config = dict(
    crop_scale_min=0.4,
    inner_norm=False,
    width=384,
    positions='learned',
)
Rows from block 7 of a small self-supervised image encoder, named by matrix and row number. Rows with one number belong to one neuron. Each number is 500 + 25 x the weight over its row's rms, rounded and kept within 0 to 999. All counts start at 0. Numbers have three digits each.
After each neuron's rows are labels from the 100 images, of 14976, where the neuron reaches its largest size: "strongest on" is what is common among them; "colour at peak" is the nearest of a few named colours to the mean colour under the peak. Only what is clearly more common there than usual is listed. The data: capsule endoscopy frames (Kvasir-Capsule). In brackets: how many of the 100.
# gate: MLP gate (model.blocks.7.mlp.gate.weight, 1152x384), inputs 0-127
# fc1: MLP up (model.blocks.7.mlp.fc1.weight, 1152x384), inputs 0-127
# fc2: MLP down (model.blocks.7.mlp.fc2.weight, 384x1152, transposed), outputs 0-127

gate.218:472521520516526481517490488559497506507520503479552517470485439476492493539493539534506517533503488513477493454502486478498496479488496535496499510440527534459494503494519442490501502517561495496522468504485511478481510483500522515521488494500485479516501433478495440534513499529519495479512470459492499505533512485512516504502532519483532487511482511513476523467522548490497521498530
fc1.218:471493517502519465545484519502525479472460517475521518512522489475474473529473508492486500479513482497493502524485477466522476498502516499462484479504466538544534513494487487528474483499518506471531465503504485469494530519521530431519520490522464473531503490518514503500477501503488461494532494536430537516490526527477533519459552516495476471475519524480500482488504470496521502461519
fc2.218:516508507478476529460504531495486457558519478494448488485489516524533516492511503506506479519476477496509475511497537492490515533537526491528479498507537518488478482522472520520519548442436508495453522535538486486494448464506498542466487503482519528456464489501455510472507475479490529492470491472507495504530511502502500500492510503513498483507491486560483541500473532524492455535442
strongest on: finding: pylorus (30)
colour at peak: grey (27)

gate.749:504496492464486511503512494500516501504474521485479487512496477541529489517487467505496479492525509492499484503511442530505470520526492510499440490451529524482480511563542496475512498523495540524471544513496511481510466496477501523473541495520517519562523472499498584511481544519509574502513461505491509504479474495477536491484514501482503508536465468507469464476521451459489522508495
fc1.749:494494536539479490486486464538487498484560485540514519502490516478484471497526506495496500490448486517531485504470539470483505492474519509516524514543513500505468479430454478509496491487491451498535471487523475505497524503500477479524482521506480468470478511510485436499540449483521402516495554510491483481528507507546463501506492531502504501434529524503521522535492534513505486519492
fc2.749:467465465486484528531552535514502501505519502478489513509443494486501503541546475495497527508480459489522538539466506477520496492509489483448489512489529497473485486527485496484512532501529486495550472510485486476502471467520525456518524519508507485549504522498507532502473571476539523482548513508455467525521453502519528476483490499489451474513552479498505442486528500501453490502518
strongest on: finding: ileocecal valve (41)
colour at peak: orange (53)

gate.90:522497491453498487509530558551517528486473474485546511489510520470542547512562509485470490492499519443539515532475487516541457465512500520475498502506519477477510528504499455550464499468515507476489485515487531531517490478448501509500519496510475497481526528471507554478539505494490523512509525525483461460487507470509515469530460491466506474489503479474495502518483503497510490534515
fc1.90:478469496482522470494447496505522541548507502478478535512531509497505454486502495503474504493547478463508494505522471535503559543489480539502495517500504511544475490460495505514494520511484487461556503559528492520518506496522499523479522454522526480487507533516436496527498492500506511528512517512516504429529517507533457522479451566515505493520484495482523528532496489532479529454507
fc2.90:478497491568477501492491450490502531482444437506513499495517479509535526509459501497458474530482473517467484487500505513506481486491503486504466488455562489503464473493495484476530491520540494441502516487486551465519514511533494506517512508514522483501501500478439511489516508499444521508546499510533487524498496512518507523489511477539485523522502518505499515499482505509557453510529
strongest on: finding: reduced mucosal view (45)
colour at peak: orange (38)

gate.345:510459529514526494448528500522496511495459511554484508501461477529520478477502483481537464483447495520491482505492460487515498470489503501524516486456506489539519436499512484534500563499486488516490498498489518543485504486523531492542520480531497489489507555487529486496505502492487522479494452464552523477492447508504473470513479504502473529473537484518492506501494537529479517491500
fc1.345:533497523512531523441502488498486541483489476548495508496495467535513512492525463487544462493452496545506475500503498489494499459495520494527507472454483508525516464514521487507504539504485531489517510463483527517514489498516508510537537476504460514499499519470492460514524481505499490486513463473529517485454449483512497460527479530511440548467538503517511527467477525549519505506449
fc2.345:518512498500511503492522473513520538553531490501508489478529473502505513510479464544510470516540519537473506553556532502536518511536512482479501554538530481513508500539500483469496522466506515483495461525489507510515502507496458464482494456539504459494488485557494431515486520503504493532504481477519495483487503480532428503504532467454498476500537510477546467494514505523546505519550
strongest on: finding: ileocecal valve (61)
colour at peak: orange (53)

gate.6:456478491490498518502526494475525505472523432477464499497549511559510545542511458495497471490496445539548534470455497530502523514516484532512469502517502475458501532495501454514454531503495489472486512501466458531524483483512514490452476512498484501502500471502530502496497480466451534540489491489516491491439527490482538496510517497501508494489541531517522517511554482485488499520491
fc1.6:496525484539545500495537485482540517512502450536506537506500475530471542513484469486481493514492454520520512488514456513505529490510487555483501508496498465490492549514516491465466555478499483492490485528489460489476490478544495468473451491531466499518497491511518539470479459475461533547477495515473473488462536484496513485537480510487491497519509518534470516526528480509479481498534
fc2.6:472501471477477481543515518507518494466521450519500494527481527509490539477506498523493473456522483519499523494453442476499543507481549530456492531503517503512462534529530467501444494480487486521532523515491450486517456498511467509509493501557495498490557508463492499518523461475453498488512458506473463509472558509512541508501528533496466508488512515503474518517455514490478501504539
strongest on: finding: foreign body (41)
colour at peak: grey (26)

gate.348:468468478462528509463506479533489504462504471459491547486463534528497520491517461514478459500484491499526490491532492498507461472482488539477466464512462464548506527507477517519540524496467507472491514493500512495533495474473522535533546518494485467487531507473537535516550507495551505491532478505466500482474518479499524532479477509517517433485529474451534490507507482510482534519509
fc1.348:467450501497556504479456476531502512477485485467484481492486508546493526501500481526476475526510464492533449490539485491484501506481433541518488471533468472487480495522479469476517466492499520498524529482480538534494484492506516515513520494465531524471515505469511487500518510519551495464509480507521510497513514486501504528472509507476459456505500468467525512513480487525503472515519
fc2.348:483485534468488514477483506476463522454481513514481491536500535459505514525494485549507473516466477488536509474485476480508470523492511502537491491467512451535479482446471485507537458523481498483508498489506514543496503484492526486523522472461472480469486485472539486504531518439493514478531528515521523505476524494507503524519496499454496511517527450464507529543482481543500440475540
strongest on: finding: reduced mucosal view (28)
colour at peak: orange (36)

gate.177:492545508521508527501488504537479480527481513513489482529481490461457489496492492528502501484477531527554476475471506521526485533500466524510528503498542529477489511517470527506473482457446498455493527528523476507519456473522526485474494485495435477529501510495493504496472529522476491451483502500541429465503511484524523498534515496471462460522472527473511518490525490559502499534469
fc1.177:471513491533495515513522459553431497528518520508475492516479472472477482492473519501503524528495539518508500485496502553515495507507460555528560504483505548546513523533472477489494506461481503482508542489517467516517493455566497494501481508482477506481538520506499479460528505528507519496463471486526451483502515487503512489530480525489477502485484515485492505481536455512515502521495
fc2.177:503508488542476517478487467531504495461478545469472498491480480423497449510544509493508519517480493505503445505522461559477505507518488509539541493516490547509551413514491466467482468463474507508532509498482512504562452529546532487503508490520502462458532481519477523427501536538530499457485504464572504492490484503479497488533501493520523529489506488500471529493481494534518497502487
strongest on: finding: pylorus (33)
colour at peak: grey (28)

gate.187:493518510521495482459464514535486462491504481526494504506529535482458498494469490513452496537483475480498509536515525460500479479488503480449503524517484492515540495497510462506424479504519469531567447489470514495509475526541476511477515513526518531496463516483465482488534505477550520518500507536475539480487455546500520489499469531491469527496486466512448500529526484482520496538480
fc1.187:490516505538479499540464546507513453500531474510507500510503512521431528498495495499485530523459517497515532507475529489508478502526486492478476480500537487478483502516477485504452473468545477534501476455479558555463501503496529529516534506483451548495469556470525520489487494487513513523481513514498503478478509527516509512459478530480486523488507448553479447498522525473509510493470
fc2.187:515491543461499489484503536516510543522516498455468485520489512476460493494451502514462523510447505482482499505524532481518500472504538449534546487520511463460466506500478467472503518507492496500470502493485497535520505516489535526500514509520497514468501554475503536501536501526515560477473490486487503473480517510487490501510459500511465489488494480540476499551509504506519504503535
strongest on: finding: angiectasia (26)
colour at peak: orange (40)

gate.154:539477478526493495466520517481489486511477505477508547481444464484480528522485491493535480437510495533479520511475505511497505472497528464505478496476546514507481468500481493526508494511494499445531471527453469487515535498520478504505502492512465513502530504525465490536500514513509538532510493507505538438500500506524486489501523539451543465494525471481540510450465539517496511504480
fc1.154:523461512520514489458527519527467506499501485483487525497482473523448505507486481467515487455496522512463495508497496488482482502529493490510489495470552530512490459502498482514498506511502507468515480512468498504520538490508519488496516486514478521485507508496495451526507491531499517493536503515515523448512504505533508487509525515439543488456539479510518526460472532514501533484475
fc2.154:459483472459499506483468538492523540522509471517503460510517541529534499511523489516505485562505494500456463508527525481527470527508481522514495504447508523526472502504468527536466538492485535520435549528546481509493480469481505505496497492528524501497488459531510545500500501485493480487464462485467518496520518513463505513503500513474499481495484546551501528504481505484496468470537
strongest on: finding: ileocecal valve (26)
colour at peak: orange (76)

gate.30:494521493493517515483510523488481494483515450524493528504510494488509542467493512494475463524501450488525493518451550509548539488500452519547476494482484493454483499475490463487530477479548497490533459480483518464514472494555481520475469488510507533442523472499510536434489530533535454479514518533545526459515489521473502495483484526530517505522490491471517514543478482538520463476494
fc1.30:465509509521463533507505484480447493497518537490486484504505478561515543506525503507502520446509522510468517455517488497424529505479544469508567477485446489510522522513506505517476521514520476527472516509545474471518504492498535448497512502502493430464466502519474465516529452465505494518508471500474504509491477468538495538490495495467477516510465552524508496519487542465510514490489
fc2.30:465499447526491533492481473520491492526515504497517479465520501520536483532532550497469488478479516488499531504489487452455486556515491484530531487542493498482492496531501512529502498503492502483540524520484474490538512532455496459489545503493485471496444514505471453503483496467486496539505447473441512501478488492533539513496479503524547546474483523508466492528478536495473518504522
strongest on: finding: ulcer (41)
colour at peak: grey (57)

gate.388:467504531482460506521486513524514489526526492529516478546462479531533511492514523536496523519518510489492486491515500499521483526470483436517483483522538524495517506503479542511518492475472508445510518516482490495480505528484499485482514510488518482502515462489510492480509434500536500461487519510506512501507513485484520474481527473485480537511492502530475487475537484491502506511507
fc1.388:523554537481471511500482477485538479546543504511497484561500490491537526503534535541458505541541495487463521457496501499482467505530513476510489493511519498514509519507507545517537491463465501451485494510469480501501525509487478493479508526497550481495487478500508507470494486494520512444464480536491475520481469501463537472481500492486495501493481438511491529497479493513485520538482
fc2.388:510581507497557497488506466468513484521468489496476481496506488508529469473496493471512475486468481536481461510505473491496497547515493499558475525520509509467534537470456506493473502510429514482493530530489500475481529501485520519514458513499491494511533478488497489523470503528458543483487487530515493506525531508490516504516526540473531507507477486478501488542487496461551545457484
strongest on: finding: ulcer (59)
colour at peak: orange (58)

gate.485:512528454483568480445470538490499487533478469455477493532498508511519535483500487501512522474501547488488513472503510522499491534526507498482441512515487443497494509472463520501486485499528514494517475459514469530540536511544529527520481488499491519508479528510492505503511468502496528514504505463505482527509515482511462517508473494487471505529478503512500479478455461531556514505479
fc1.485:497515483491526482484494538488529476485523485484434505554503522543515530484506467473502540455492517475475487492502508496553498503522517503484472520513510455503519528458458529476480520498499512505500479450503452509507530486538505552489524524489508515519489550507525485480502487479503561534517484464522472518487514484480453521512481494501472534510489502523497498493464496521542506507468
fc2.485:503485491455515466456507521536543512506492463502512526521476489519481507500491476516513498536461550513487492550508492459498518482561494482490490481516495541510529463535496486515485512495489514490494514507516492508481507505497466510431515465526516484447524513471507490468522497496506489482536482519515527436453494507541479524533511506498516529460505498529482510445515480546513496527568
strongest on: finding: foreign body (32)
colour at peak: orange (45)

gate.143:522493482494529558514488526536510521497499492468539482506479460532501515503503497507503500514514531554547509494549507517436480500514491419496478505494474508487449505483534499476482488473473527527511473521538465479537458488463491495495507453511474545483537477495463531498528466455544512484514512511531494524531489502507460448492519448520463514514518486484477514527537552467501517508542
fc1.143:456517548538481480516498477458519465485500461516480476461517464495471515464505470479492513533482505498519489496511522466510513459458522573521480442513484552549522535514478460494514516463480522523492505502480480469474504516531518501518474537519477483507470504487482497492510461479497513514491500524476502517519497514481508517486470547493544525514489521557482466491493529482466504470513
fc2.143:540510499496541482521540525462519474483516482478483525448532493511491528487544522492508487477526508484504499493473501517504473497517501484489457482538561510501496520529509518451517505537486496496449482505473513465494526484475484522482509545507509467508506496461543522512469514510459483493503487498521523477470496499522507491487471539489504538511446486471516446535507433485483441527487
strongest on: finding: ileocecal valve (25)
colour at peak: orange (76)

gate.162:485461505522477528492528463542475490540485507490529489521488528487526455497470522501460485463515477496499522467539493477496503465479526534477468475475460495516507454485484532497515493533502488554502543506497500477495522507478506505495487479508530470481496492501469470516444487509488484506521481493525551511506503490510541536484519538470516522494502524507520547464505483526514471489529
fc1.162:539493515502519507490481494504452533536484520487518467555486511509520474495482525468471488446475498537526495480477501441481452482485511527471486471496499477520525464469507499476501476533505504506491512564467539501496508506511514502502529481492526487493495501510490477494445519518489500510506471523563534576495505498511555530482509540494524496474503517545500515485511453476501509516546
fc2.162:512470515503476483468493562515494511548525500506492547488513507514541515490492466493522492520485532490506523509495509472508515548541503486524476500457516515497462504509503474541468526479477476533566520512542454477503477516452497455453531488520492555506501471504484532495503497496486504479443500487493494466542510534492518507509535502491458491520488480477492525502513530507502467500438
strongest on: finding: reduced mucosal view (29); finding: ileocecal valve (29)
colour at peak: grey (42); orange (34)

gate.541:513482487485497460517513494467520534503500529486506509515545455492554524471455474484507538511510530487486540486500479478504471493490489508513526486489482486496505486495558464518478522517515535458484528509506482465584497516521531489498507506527502507536490489491503497488474507456538533505476504502504446515496499540520524551500523552514508524504488466508439497496473523515506455492517
fc1.541:536511502474490464474547483491519501514507554513486481490494484538514507470473501455476477473527521472537527514512501485449439520465480482495541510505496489499512495500511469476548503514507523501512496490454543481517492501502516468516530535521479527500515517483500467522552491496508508506519494525535484523507521508527526518511533516485518492505500447504478496505500492517513439488494
fc2.541:515485497483511503556489462514478495472525522528519480512477472468495504446493494519492486489496499472489494484500511487527466538573522515516538533520465506471477465505487516478489545496528503503470538509490496495493523535481534460490475492528504500567481539525449482494486541509518502482485488506484498498527494494454488472512486473489500509520520508524510520530511482468527505464534
strongest on: finding: reduced mucosal view (52)
colour at peak: orange (45); grey (39)

gate.748:494538507510507540468464517502493535495524517550449494535471521528526531460483484526494485505492514512499498456486499526498504501468521448515499510481483496508560497517492525494505446515499504510489530492478537483505483481485490477488513471482495540484494500511535498535521529486487527513509492512501481470484558490506527546505508550500510489487515513521492524521588520482492492481509
fc1.748:485525478481494473512490497503482505496518490519579494521536477527528529487496485560508485526518443534451518478504491482535509521509456503506531495537489488499484485454504524514548505469548528465511468539474469506470498483473494509548484479485494484484505501516522532529496512503495461471495461522497470470502494509436467509529435485505469491501453479509461506484459507484504508483473
fc2.748:494480495505474473536507494537535505503508468498520503490476546485502473520559513472455478469566467532498487545529516525497512441494466486529513515547470478501515502488507518466513493499540475433508491492490524492500480471588502494506500505513503486520523492519462463461498517500519535514489478502498468505502538446471521519488463504530489513501530491505483482515517496486496488509516
strongest on: finding: ileocecal valve (61)
colour at peak: orange (45)

gate.695:493518527541539486462478493502492515519478490522447520499477519518493497521484518499503520554468489506488545557508487499488494486513426456508511522472515470456520504538487521503516448489531519520549459518490470515456492475521517467491526507535530524512542486511503531443516517520535476518489450504511528488538476538487491487513464549504485533506474469535511472506508534484488485475466
fc1.695:483541520504535461469504507514536517487503531526472521494474510502467521483501520523490509518486483519460548537486528478490505485515417456496506476490532472467503501520438487530535425514543475524510477532492500540486474484507525518526552476555486483484516512505514522446507540523508510528482455469501538496494501505490550537536485551471498539500534440537496512480528499457492492494482
fc2.695:519513515504496510460506475554523511485485447514512516477482498454448540506477485518509543493513524484474531534520484476495455525519493506473481502416523466526473545546449450533481486486538528479554510486531454476478522508493502493533525482511540526485473489540509522483488496563540514485493475486508502473496463507480521515491467519498492535483496492508498533486510515436497499469520
strongest on: finding: angiectasia (46)
colour at peak: orange (45)