Weights of a small self-supervised image encoder.
Training: muon at rate 0.036, 8900 steps, batches of 128.
Data: trained on capsule endoscopy frames (Kvasir-Capsule), 27.0 epochs.
Rows from block 6, named by matrix and row number. Rows with one number belong to one neuron. Each number is 128 + 24 x the weight over its row's rms, rounded and kept within 0 to 255. All counts start at 0. Numbers have three digits each. After the name is the row's rms in percent of the matrix's.
# gate: MLP gate (model.blocks.6.mlp.gate.weight, 1152x384), inputs 96-191
# fc1: MLP up (model.blocks.6.mlp.fc1.weight, 1152x384), inputs 96-191
# fc2: MLP down (model.blocks.6.mlp.fc2.weight, 384x1152, transposed), outputs 96-191
gate.433 006:151108147152146137159115151132158116149113115142137113134121125096053105138134110099122119095155144116098112147158153132142130138161167175179104119105127128129081109129116130132126069120163113111115131089127121102154162168121101107122164152133121153140118113130112103120111097125140109143
fc1.433 005:123129129124143109099134121123169118132166137112115162143163076165131091152111136172082147128138148178128127109123125132130101118085137133117134128168142140112166125122141147130161131180104135142101119131097122137117113112097162131138080167175132091119146154105162164123156150148152124106
fc2.433 007:133097151140104117116142165122132119151111128111128135117103145116112120092136120126135124111189117158111117150128133140112158120155161102113132090118135090144105122151115118130118108115150113113153086140119152109130144119132138105103150178131124147126117112134090096155104121134084127119
gate.434 020:134166108116158123139112102131117142075127083161087132126131126083168121108136153112132098127142161169139131105163131113078097172131141120108143087117129120126113177103106163124138165101130132123172118163097120143147072133148126101110153092122140143145067131137135145145153198142151131148
fc1.434 024:120166122153155123139118104128119149108094100172109140138131130115170138088139125151130115122153120164149123078145135140094083144086152116103159089132130101139104132122095138116146140137170113109146114184117128161147069118133137114115126081101165144152118119134125149152150165141148112143
fc2.434 026:117112130125148119134120117130146145114157102097101167064114118114143144088111151146131089105123155120109129154120157094145165169166138148126121128127174118162167140131124165117185148131135113112134104121108094167139113114089120146129104147126058106107127137135146130132122093116108144094
gate.435 127:166103199110154122198155107151102132104139097077168070152100160131100106126194127134148144127103103132137095116107103157157144096117139126113132142141146127130136107137109134156107133151096088106172169145081139143112074147166137106150108147106109189096110101123164125138127113136110114150
fc1.435 125:103130101134104143099134125086144113116101105148103121144148127126143124126094117117108093149085109163139118095136141165153112120177106110110109104112154142133151150137147116130143129136131115117111098125187125114134124102092110126151159135132129112129120149103151116117130184110084121091
fc2.435 122:105132086160131137115138146110116126167104148109127120163119118110122093121105108127117134086133123150123126126149134145128082164119116116134169123105138112139154117141155114147117181142121177137132160123151180148151149107150107104114124137100132135165142075098143157112141101098120114138
gate.436 053:121141156137158116150171070115153123117137124095103131101144136113139153112170115100152096148141128146132141173097117135135128129129121129167145116123070134117149122105124137084162150154171116124122175100115073141125106168125090103115133162105082103151170121154110072114091118092148130157
fc1.436 057:128144121102161124131169083095143150142148145091129132101106173127119114138146135100151090142172135139121137193088120149116122152147128107179121094140084143110159128109146109091171143187160117086115159099150113135103117173123106108129126159115065120114148118128121110096101116106139141123
fc2.436 057:167112129082127106144153110123130111149174090179156140111143149194138155157117076102138139118136145113121127104140127136144114137145122147100150125133172132107087153108150118159129122134109110123201138130131128142090112127104105121162096114092126154153149131114125125141138139153141149144
gate.437 160:150166156131076175176178113152067159078139144167085073153102102157134122150089155109108145172135119127097114116115113161118104092156116068146099115117150112118166140170117140162150150125129140115195144160135164125147141143160109150116114107129144122107091100139117113114108127129152146109
fc1.437 165:131101130136160130107078116109161091180132127093142175103166184117136147087129132153137122129091114134177154104132150126117135142087112167123142138138119146152096096109129092103092081183116122109098107108135094132167097122145121130162138122140123163144119154118109136120124135125121104140
fc2.437 160:108107172130166117132142123131117122164162149097108159106160144118154097102127166141109146158079114126087127129139121118110130200117099149140131103139093162175118142113164130093109143127131147085094123088122095129133128122157116156123128165086119162121169168116128130154138103127138131153
gate.438 161:156125093193145104137156121080151091137159177108164145116105133111145121115114090126119119092120140145171124143142098180109085126139148141117133159124085138134120111144170160082117129133122178147119135075131155161140147135108162154102129105135115138113129116145125146134113105163149153137
fc1.438 163:153155176133151116119133131122140105152154140128139134115125112113162137101157115102075071144110131166143118177108091187098090111140125105108131155117111163151085153142136124128106098142133158137119154117120151124144137138132173154139115177132127149105148123139114153136123094160132102143
fc2.438 162:139129137133177092168115125137142150146156153117139152128128116125095169121119106114103084137109116150142105119156137143151086089150123124098127157115091138114142130158118117125120145108151135149106129084118155132191135186132137161110141127146114160139123094110137088137150103149105153101
gate.439 138:132145133114133128105136124104106143128147153122124182133084151117109118116133124148084093147105115130154131092104166127147147152138163118112142146130107140109113125137158133137167154109123114169125153138114101123128166109132117127135087135153129146165081149073169129107119137119149127154
fc1.439 132:137096105156108151090092169137155083194143116105131149090154152130123103130142140113080142092073123102138131141121103114123157153125116177112127126109103138127148140164094125118128131149160131106130120130153114125144114133133109111155164083123132133114158129107119135132104110159072124095
fc2.439 136:146111072158105138103146113126079134111084140108152118134104144144117165118141140147160140119213130106129093116146129140142114125079151142168117106144125101094103141093098161130107139106126139168091145121104109168136118116119129115111091099192114127093136129167096111137143142113174090141
gate.440 134:120102147135098116156075147155130096144152135108117120119202094088135140158092138110132101147102128120119107129124146113151131191066132156108129070143112141104149119100072135108124127119156174117133178109133115132147110113137135153157162155117100128058152134116140105154088112165169122099
fc1.440 132:135123116150161146123156135117108097123129108149123123168076147131135123095148083105127144124148127146184153117099124134106164099153155128121104143112119118113142141155182071116161118150103076156101122127134164144130138129109156097090105123152105178181147114090119121178136130107125124178
fc2.440 146:102096136175140139105123147098154109130141149161099111121152161138117141130120120090123163107082114091158141108157109164123061122171115143115130160134060123121129150141140124173096127133112116129100130124091104102169146107130114123104109093118148102143124086132158103129163151106086149128
gate.442 067:120088121139085164122147147114125142082109160113141084155104127104096181109139115154149145158090133167119107113115163117134132110084127125122168126184125093113120117131130138116113106095163131103128107116112085148148154124116148133115114110130109153143099106119128147144142107129129185120
fc1.442 073:108116112119100139087144071105106147079126152115107108127097114104157159137123073129131112121109126122078098124116158078148112129085111106110160133192122171141118122113159138078124099097140158104111103129137108143137146115087145148140143128150097134148101125121128142150144112140137128117
fc2.442 071:179102100073136133099103141066149130111164123099138130121112132122134113101098118114112139126118131129110112153138164075104097112128147126150097119118123160096115111116118116108121109142095120103119117139104090164166130140142129136135138101174150149089121121132137134087134114206089161105
gate.443 157:132140104128131102133135105151152121150095122103114096120131146141126123115126153116112133139074145111126117136105068174128151126145155122104137101154088075202153148133151140104187138115153158128088139147142148127129167094131080118106160143126089084080116106177156150097153175092134155142
fc1.443 161:146138137131140139125133124156124114113089128139113138135133161129125137096162120112102106120085153099084113092136134148130159137135158110144147114114131138158128148113152139145149158106135162112093121126137184127179157092113121160143123157162097136087146110149108140087161175137161170156
fc2.443 164:148120149154108145109137154135148152127140102076114147098109141117140142138097113134104171132130130112114156142104141083067137117135118090142115144162127120182135157159147118135157083158143114123126099113122123128112124114077120079149183164119172143109124112076113147105128143091100140107
gate.444 156:161168153148150111122137129124130121150156126161125146136119111152134120116125099149135130117169093166091132131072140123123130129142140145160144114126150113115130146144153153146140138122164113070147106122140139072109167097136094117121133150107098145122144132148091121087136121107154116104
fc1.444 149:107120132179135146153109133080152095126147095137153106130097134141125144151127124139106117068120122151109155086125122127159140155119110131115140133110144120132162205101100121131150177128124109137104119143160087127125124104075112093113137153139147151146126132129112134126101134098156142143
fc2.444 148:102156132129168118126115154135138181134093111117106147145111123101158144193169114128149122132115120171103133117078134121125113143167139129146120079086181138146118139147137122133170176144155123110108138133125166107111161181101143083128132125089129124129102144158101086107112171139123193139
gate.445 129:134115112098091126167105105117106131106112190145159147136130140148086136108156152093122113157172125162103153091106105134158103136088126060116137120108135132110099148135170103155112095135129115108129148112101152120092106152162138134134129133090117141130145140108075121137197137096104110111
fc1.445 122:118105156150123113120094150133135129119179152117152148135120124125099123112124124113143083154140105137077116102103073121142111149134148094126157074142170144141141128113163119142135138147096108120107160131110152115093139153143119122098098131150111147133132097141099166121162119170135093100
fc2.445 125:165119125120151124149064144119102109117100125159139139147088132130129115108142103075115137102134117102165138133129124138125125139116120139183125137129087129115133132095160125147121173150119172148134122120125136139117127136124114108138114142126127135122117166092093198128137097169088117104
gate.447 121:122103121141121097120104110136101126147150112101107141112108126112087108084128108145158150102128137155146142124146135134148101128117127107133120122172084123173108114113157118153149120070120117182097072180141170138139122114115147150155102124116096111134123157130078136158162115128118160127
fc1.447 119:133124082123133147116122159174145122128156098124110147127123134136132119088116124107119103136132132157154119103140152145173081153127160103130154091137098148143127103102173148136076099112121144130122105130133145121150122138130148146120114116092118130160136147134095096154134123106111145131
fc2.447 126:139139124132118141154116127121133120099169125143120158101165171148123112141126126090169135113135111095139114127142114141111154146143118081149138114176117129139113130080132094139186147103164124119079115077148133161146122125159171127116115176128104127139109127141152122122142140119109136127
gate.448 019:107131143131094128136176056115130158124088082122181170091137134125095139110089174107142134160107104173154146118131136138137129140143136147132137146098129152103115171143146150105075143145139104129114124128119112137161120108143117174118137140137138133137158113146150125079123155134121103086
fc1.448 024:151160112128165095087060169154135083132153159129087128132108120120159090153182110175108118085171109115095158130108132152107124146104141099118099123130128103145119126075136112110187108093107142121144131136145148140063168158099117067110157103135119134089098151091138126142130132118120136187
fc2.448 026:145111130150131100160152141130099125147110095114076123161134121146044150126126129105126107142150170108109123144112121143108119085131141059138148115110165114153164142168122084139167119151128118118155123146126091125136121153142115100082128145144111128097133113141144105191151118143108127131
gate.450 123:129136166110140184169143150129143141077163160102121115145127114121152130165125120163118101134084158136136138124115111124147150120136129150097095100132116116175116142165118127144110121085135169148170156138119141151131115117122099136128126149143154110138114137136169152144142086118089112125
fc1.450 129:137156075113076124151074111119129143112109158153114108125115160134184115067141103098090134126144097093139140092153108105093168141126115095103171138106158157102163096144132096122123169160136175142141092178150126132151166136131117130133128089150125127074122121151096128114140123137120162118
fc2.450 124:123099119127123088136134154137127106141112098116120128176174113119146119110139156110145128121177149119098169122153082116177125113145138120135159174114154111109100116096128091114115124144133080127098124141115063129141099151157130120142143128130104132142131145147102098161146159141089147111
gate.451 084:128139146127124165107101120119106092115131097130126135154143160132129126151149208129179115151157097125081136077107152167144129141123128117140116140113104106164109155158129132144118174118129150146132109154115164104155147140142105124162141148097147132141100127109134146113128094157116148145
fc1.451 082:143146085116184136138120135144128124140132128138137110146110111087084060090148132097153100139117118093162133128094111155087138142112108082142135135145171115157141128171125116142162100151136129108072147084147135189134139115140170146144145107146160122150145132096168121166114109126115109159
fc2.451 083:109135147117068136106152135128109121105128126158171103134132103116128167141145164153104100093135124130123117157112111086137138124148114114115137129142157142165131119113129141127122129096141141141134134156109086145136119121127088106131140114098113156121101109107143156102162099093150183167
gate.452 006:089121156110111144120109100130139152127114103148149125116108113095161159103125136140116129120161147116142141127098137099107136087157144157137102095128138138092161169084110151125152150138113131131147143150092156119131110099090152170124139148132131158156109128072121118139144148124192140136
fc1.452 006:173149145113143080171130126132193092097141132159096118090133123130127085099146078152129135107104123143109081133105120138169112169149139156176106138098150136093145151112106145135115110144125113128128121125089112104081124144099138079115127120157166119107099159108056140166140146115101146157
fc2.452 007:097140124134097128147126182166098144186122123108129146139161143122080169137134149120149120113134107131086126084149143136107140085144167109117168087148147129159112141125129109146126123103126135143106122107140118167145123116166099151107176179142152129158114110115153105118135126141152148143
gate.453 007:153105158127104129128091150114113124115082153087136138136106162129144080106088089139129145145106078120144125131163159116109091141084103068109114199121133125087132112104130168144131104163174112115115125121079130162154130169132151143115143142082144142153142133120137112121146102148138118132
fc1.453 007:102119125121096083123079145114136062135107124130120104116144170136104163160155148143135106129096185150184120123123120142130117153141154169145107126116144149145101133110132120150099154139110104111126140135159114117157169136112100094074127130125108107115111136155090153085095145123116104100
fc2.453 009:127115124110135135119146124117105113134068138119137130106112146122172138141151126092088139145175141141138084124141132135110126116134137097116145126129140127145148163111088172122120123147105113126167131141158123127107133139138113159108134186111138138109130126101163101168136145128099117121
gate.454 142:147129157122115147128111156160101103147094117137129198118090118113117095102158169121098128144133114125151116159118129136132148181099163124104130132145148105117127173145139122137172097083146144105181136152172112153159115131161111115129110064118096123069121141128163129101132096119158128094
fc1.454 144:169087103151154138137111184149093076141164094139160139142135155148114122118130120096119140143147128095117118132130107151145163146133147106123109111122123112117086133119130142126133109117119132070095100110097107165165133092130101153137148089100108098090162106169151104101100080160126123111
fc2.454 139:175108112106126127120130129091127122165063145127133105119092121155153141137109128147067142106151150125103105136149175165136123124165177072123106121148139128103127124113061113117130169123113100121136128135158119125081105170118168144179148106122113165145116158119113124128130158109105121125
gate.455 164:141112135120155132140155129133141145137186161152167124097104121146067143124142126172110124133116121143116157137130117113080111103127191087137140156163127128129158114127100116122088079131111107074136102125137142130116108094151119165135114161147114131118119119129116090136099109176136096146
fc1.455 151:127098106134146121137129120108116126118140134127169125096094140183113134135100149198113084126120098179122143127105089098132119097141161122098124152158123135101124131150130122126098095126097109125145127129139120128096100113156113175132134182136152139095104105139139122143099116129139146146
fc2.455 147:109132143116110130155123113141142171132108145122155102093127086147130121121145162134107132088108132111128146164110124144125154154131138129100153125127138109136157153157086137116062100136135154100121110166107105122130103132129124098108119133152129164135116161151111125126109140126151160137
gate.456 152:175081102173109125125137145128098076124134111124124147141153131092128121113112118123089115138154093099136134132089126126127173116134163129096171117130125132118097158108124089132153145171109133128127120130106146104124152132126161110138136169123137074167120135128125113083058173142090095096
fc1.456 152:114194131090148116106126129139173157107144098139115130130122084182152140141110167153159127094103175123144139150119166130109109172134083133177070138148137130156170145164140125115081098088155109129150082139125129127150103110135149141096148116173095157101121117104117142151199079125126136139
fc2.456 153:092151142092149128134124151105102127139158153137107097128114131149102134120115146140139197130119149143099145117156091135109120121112092142139080190145098119123106132101134144140154149114140125086125079147129113124122098116139109145096116126106148144075127145106145115104162135174071147114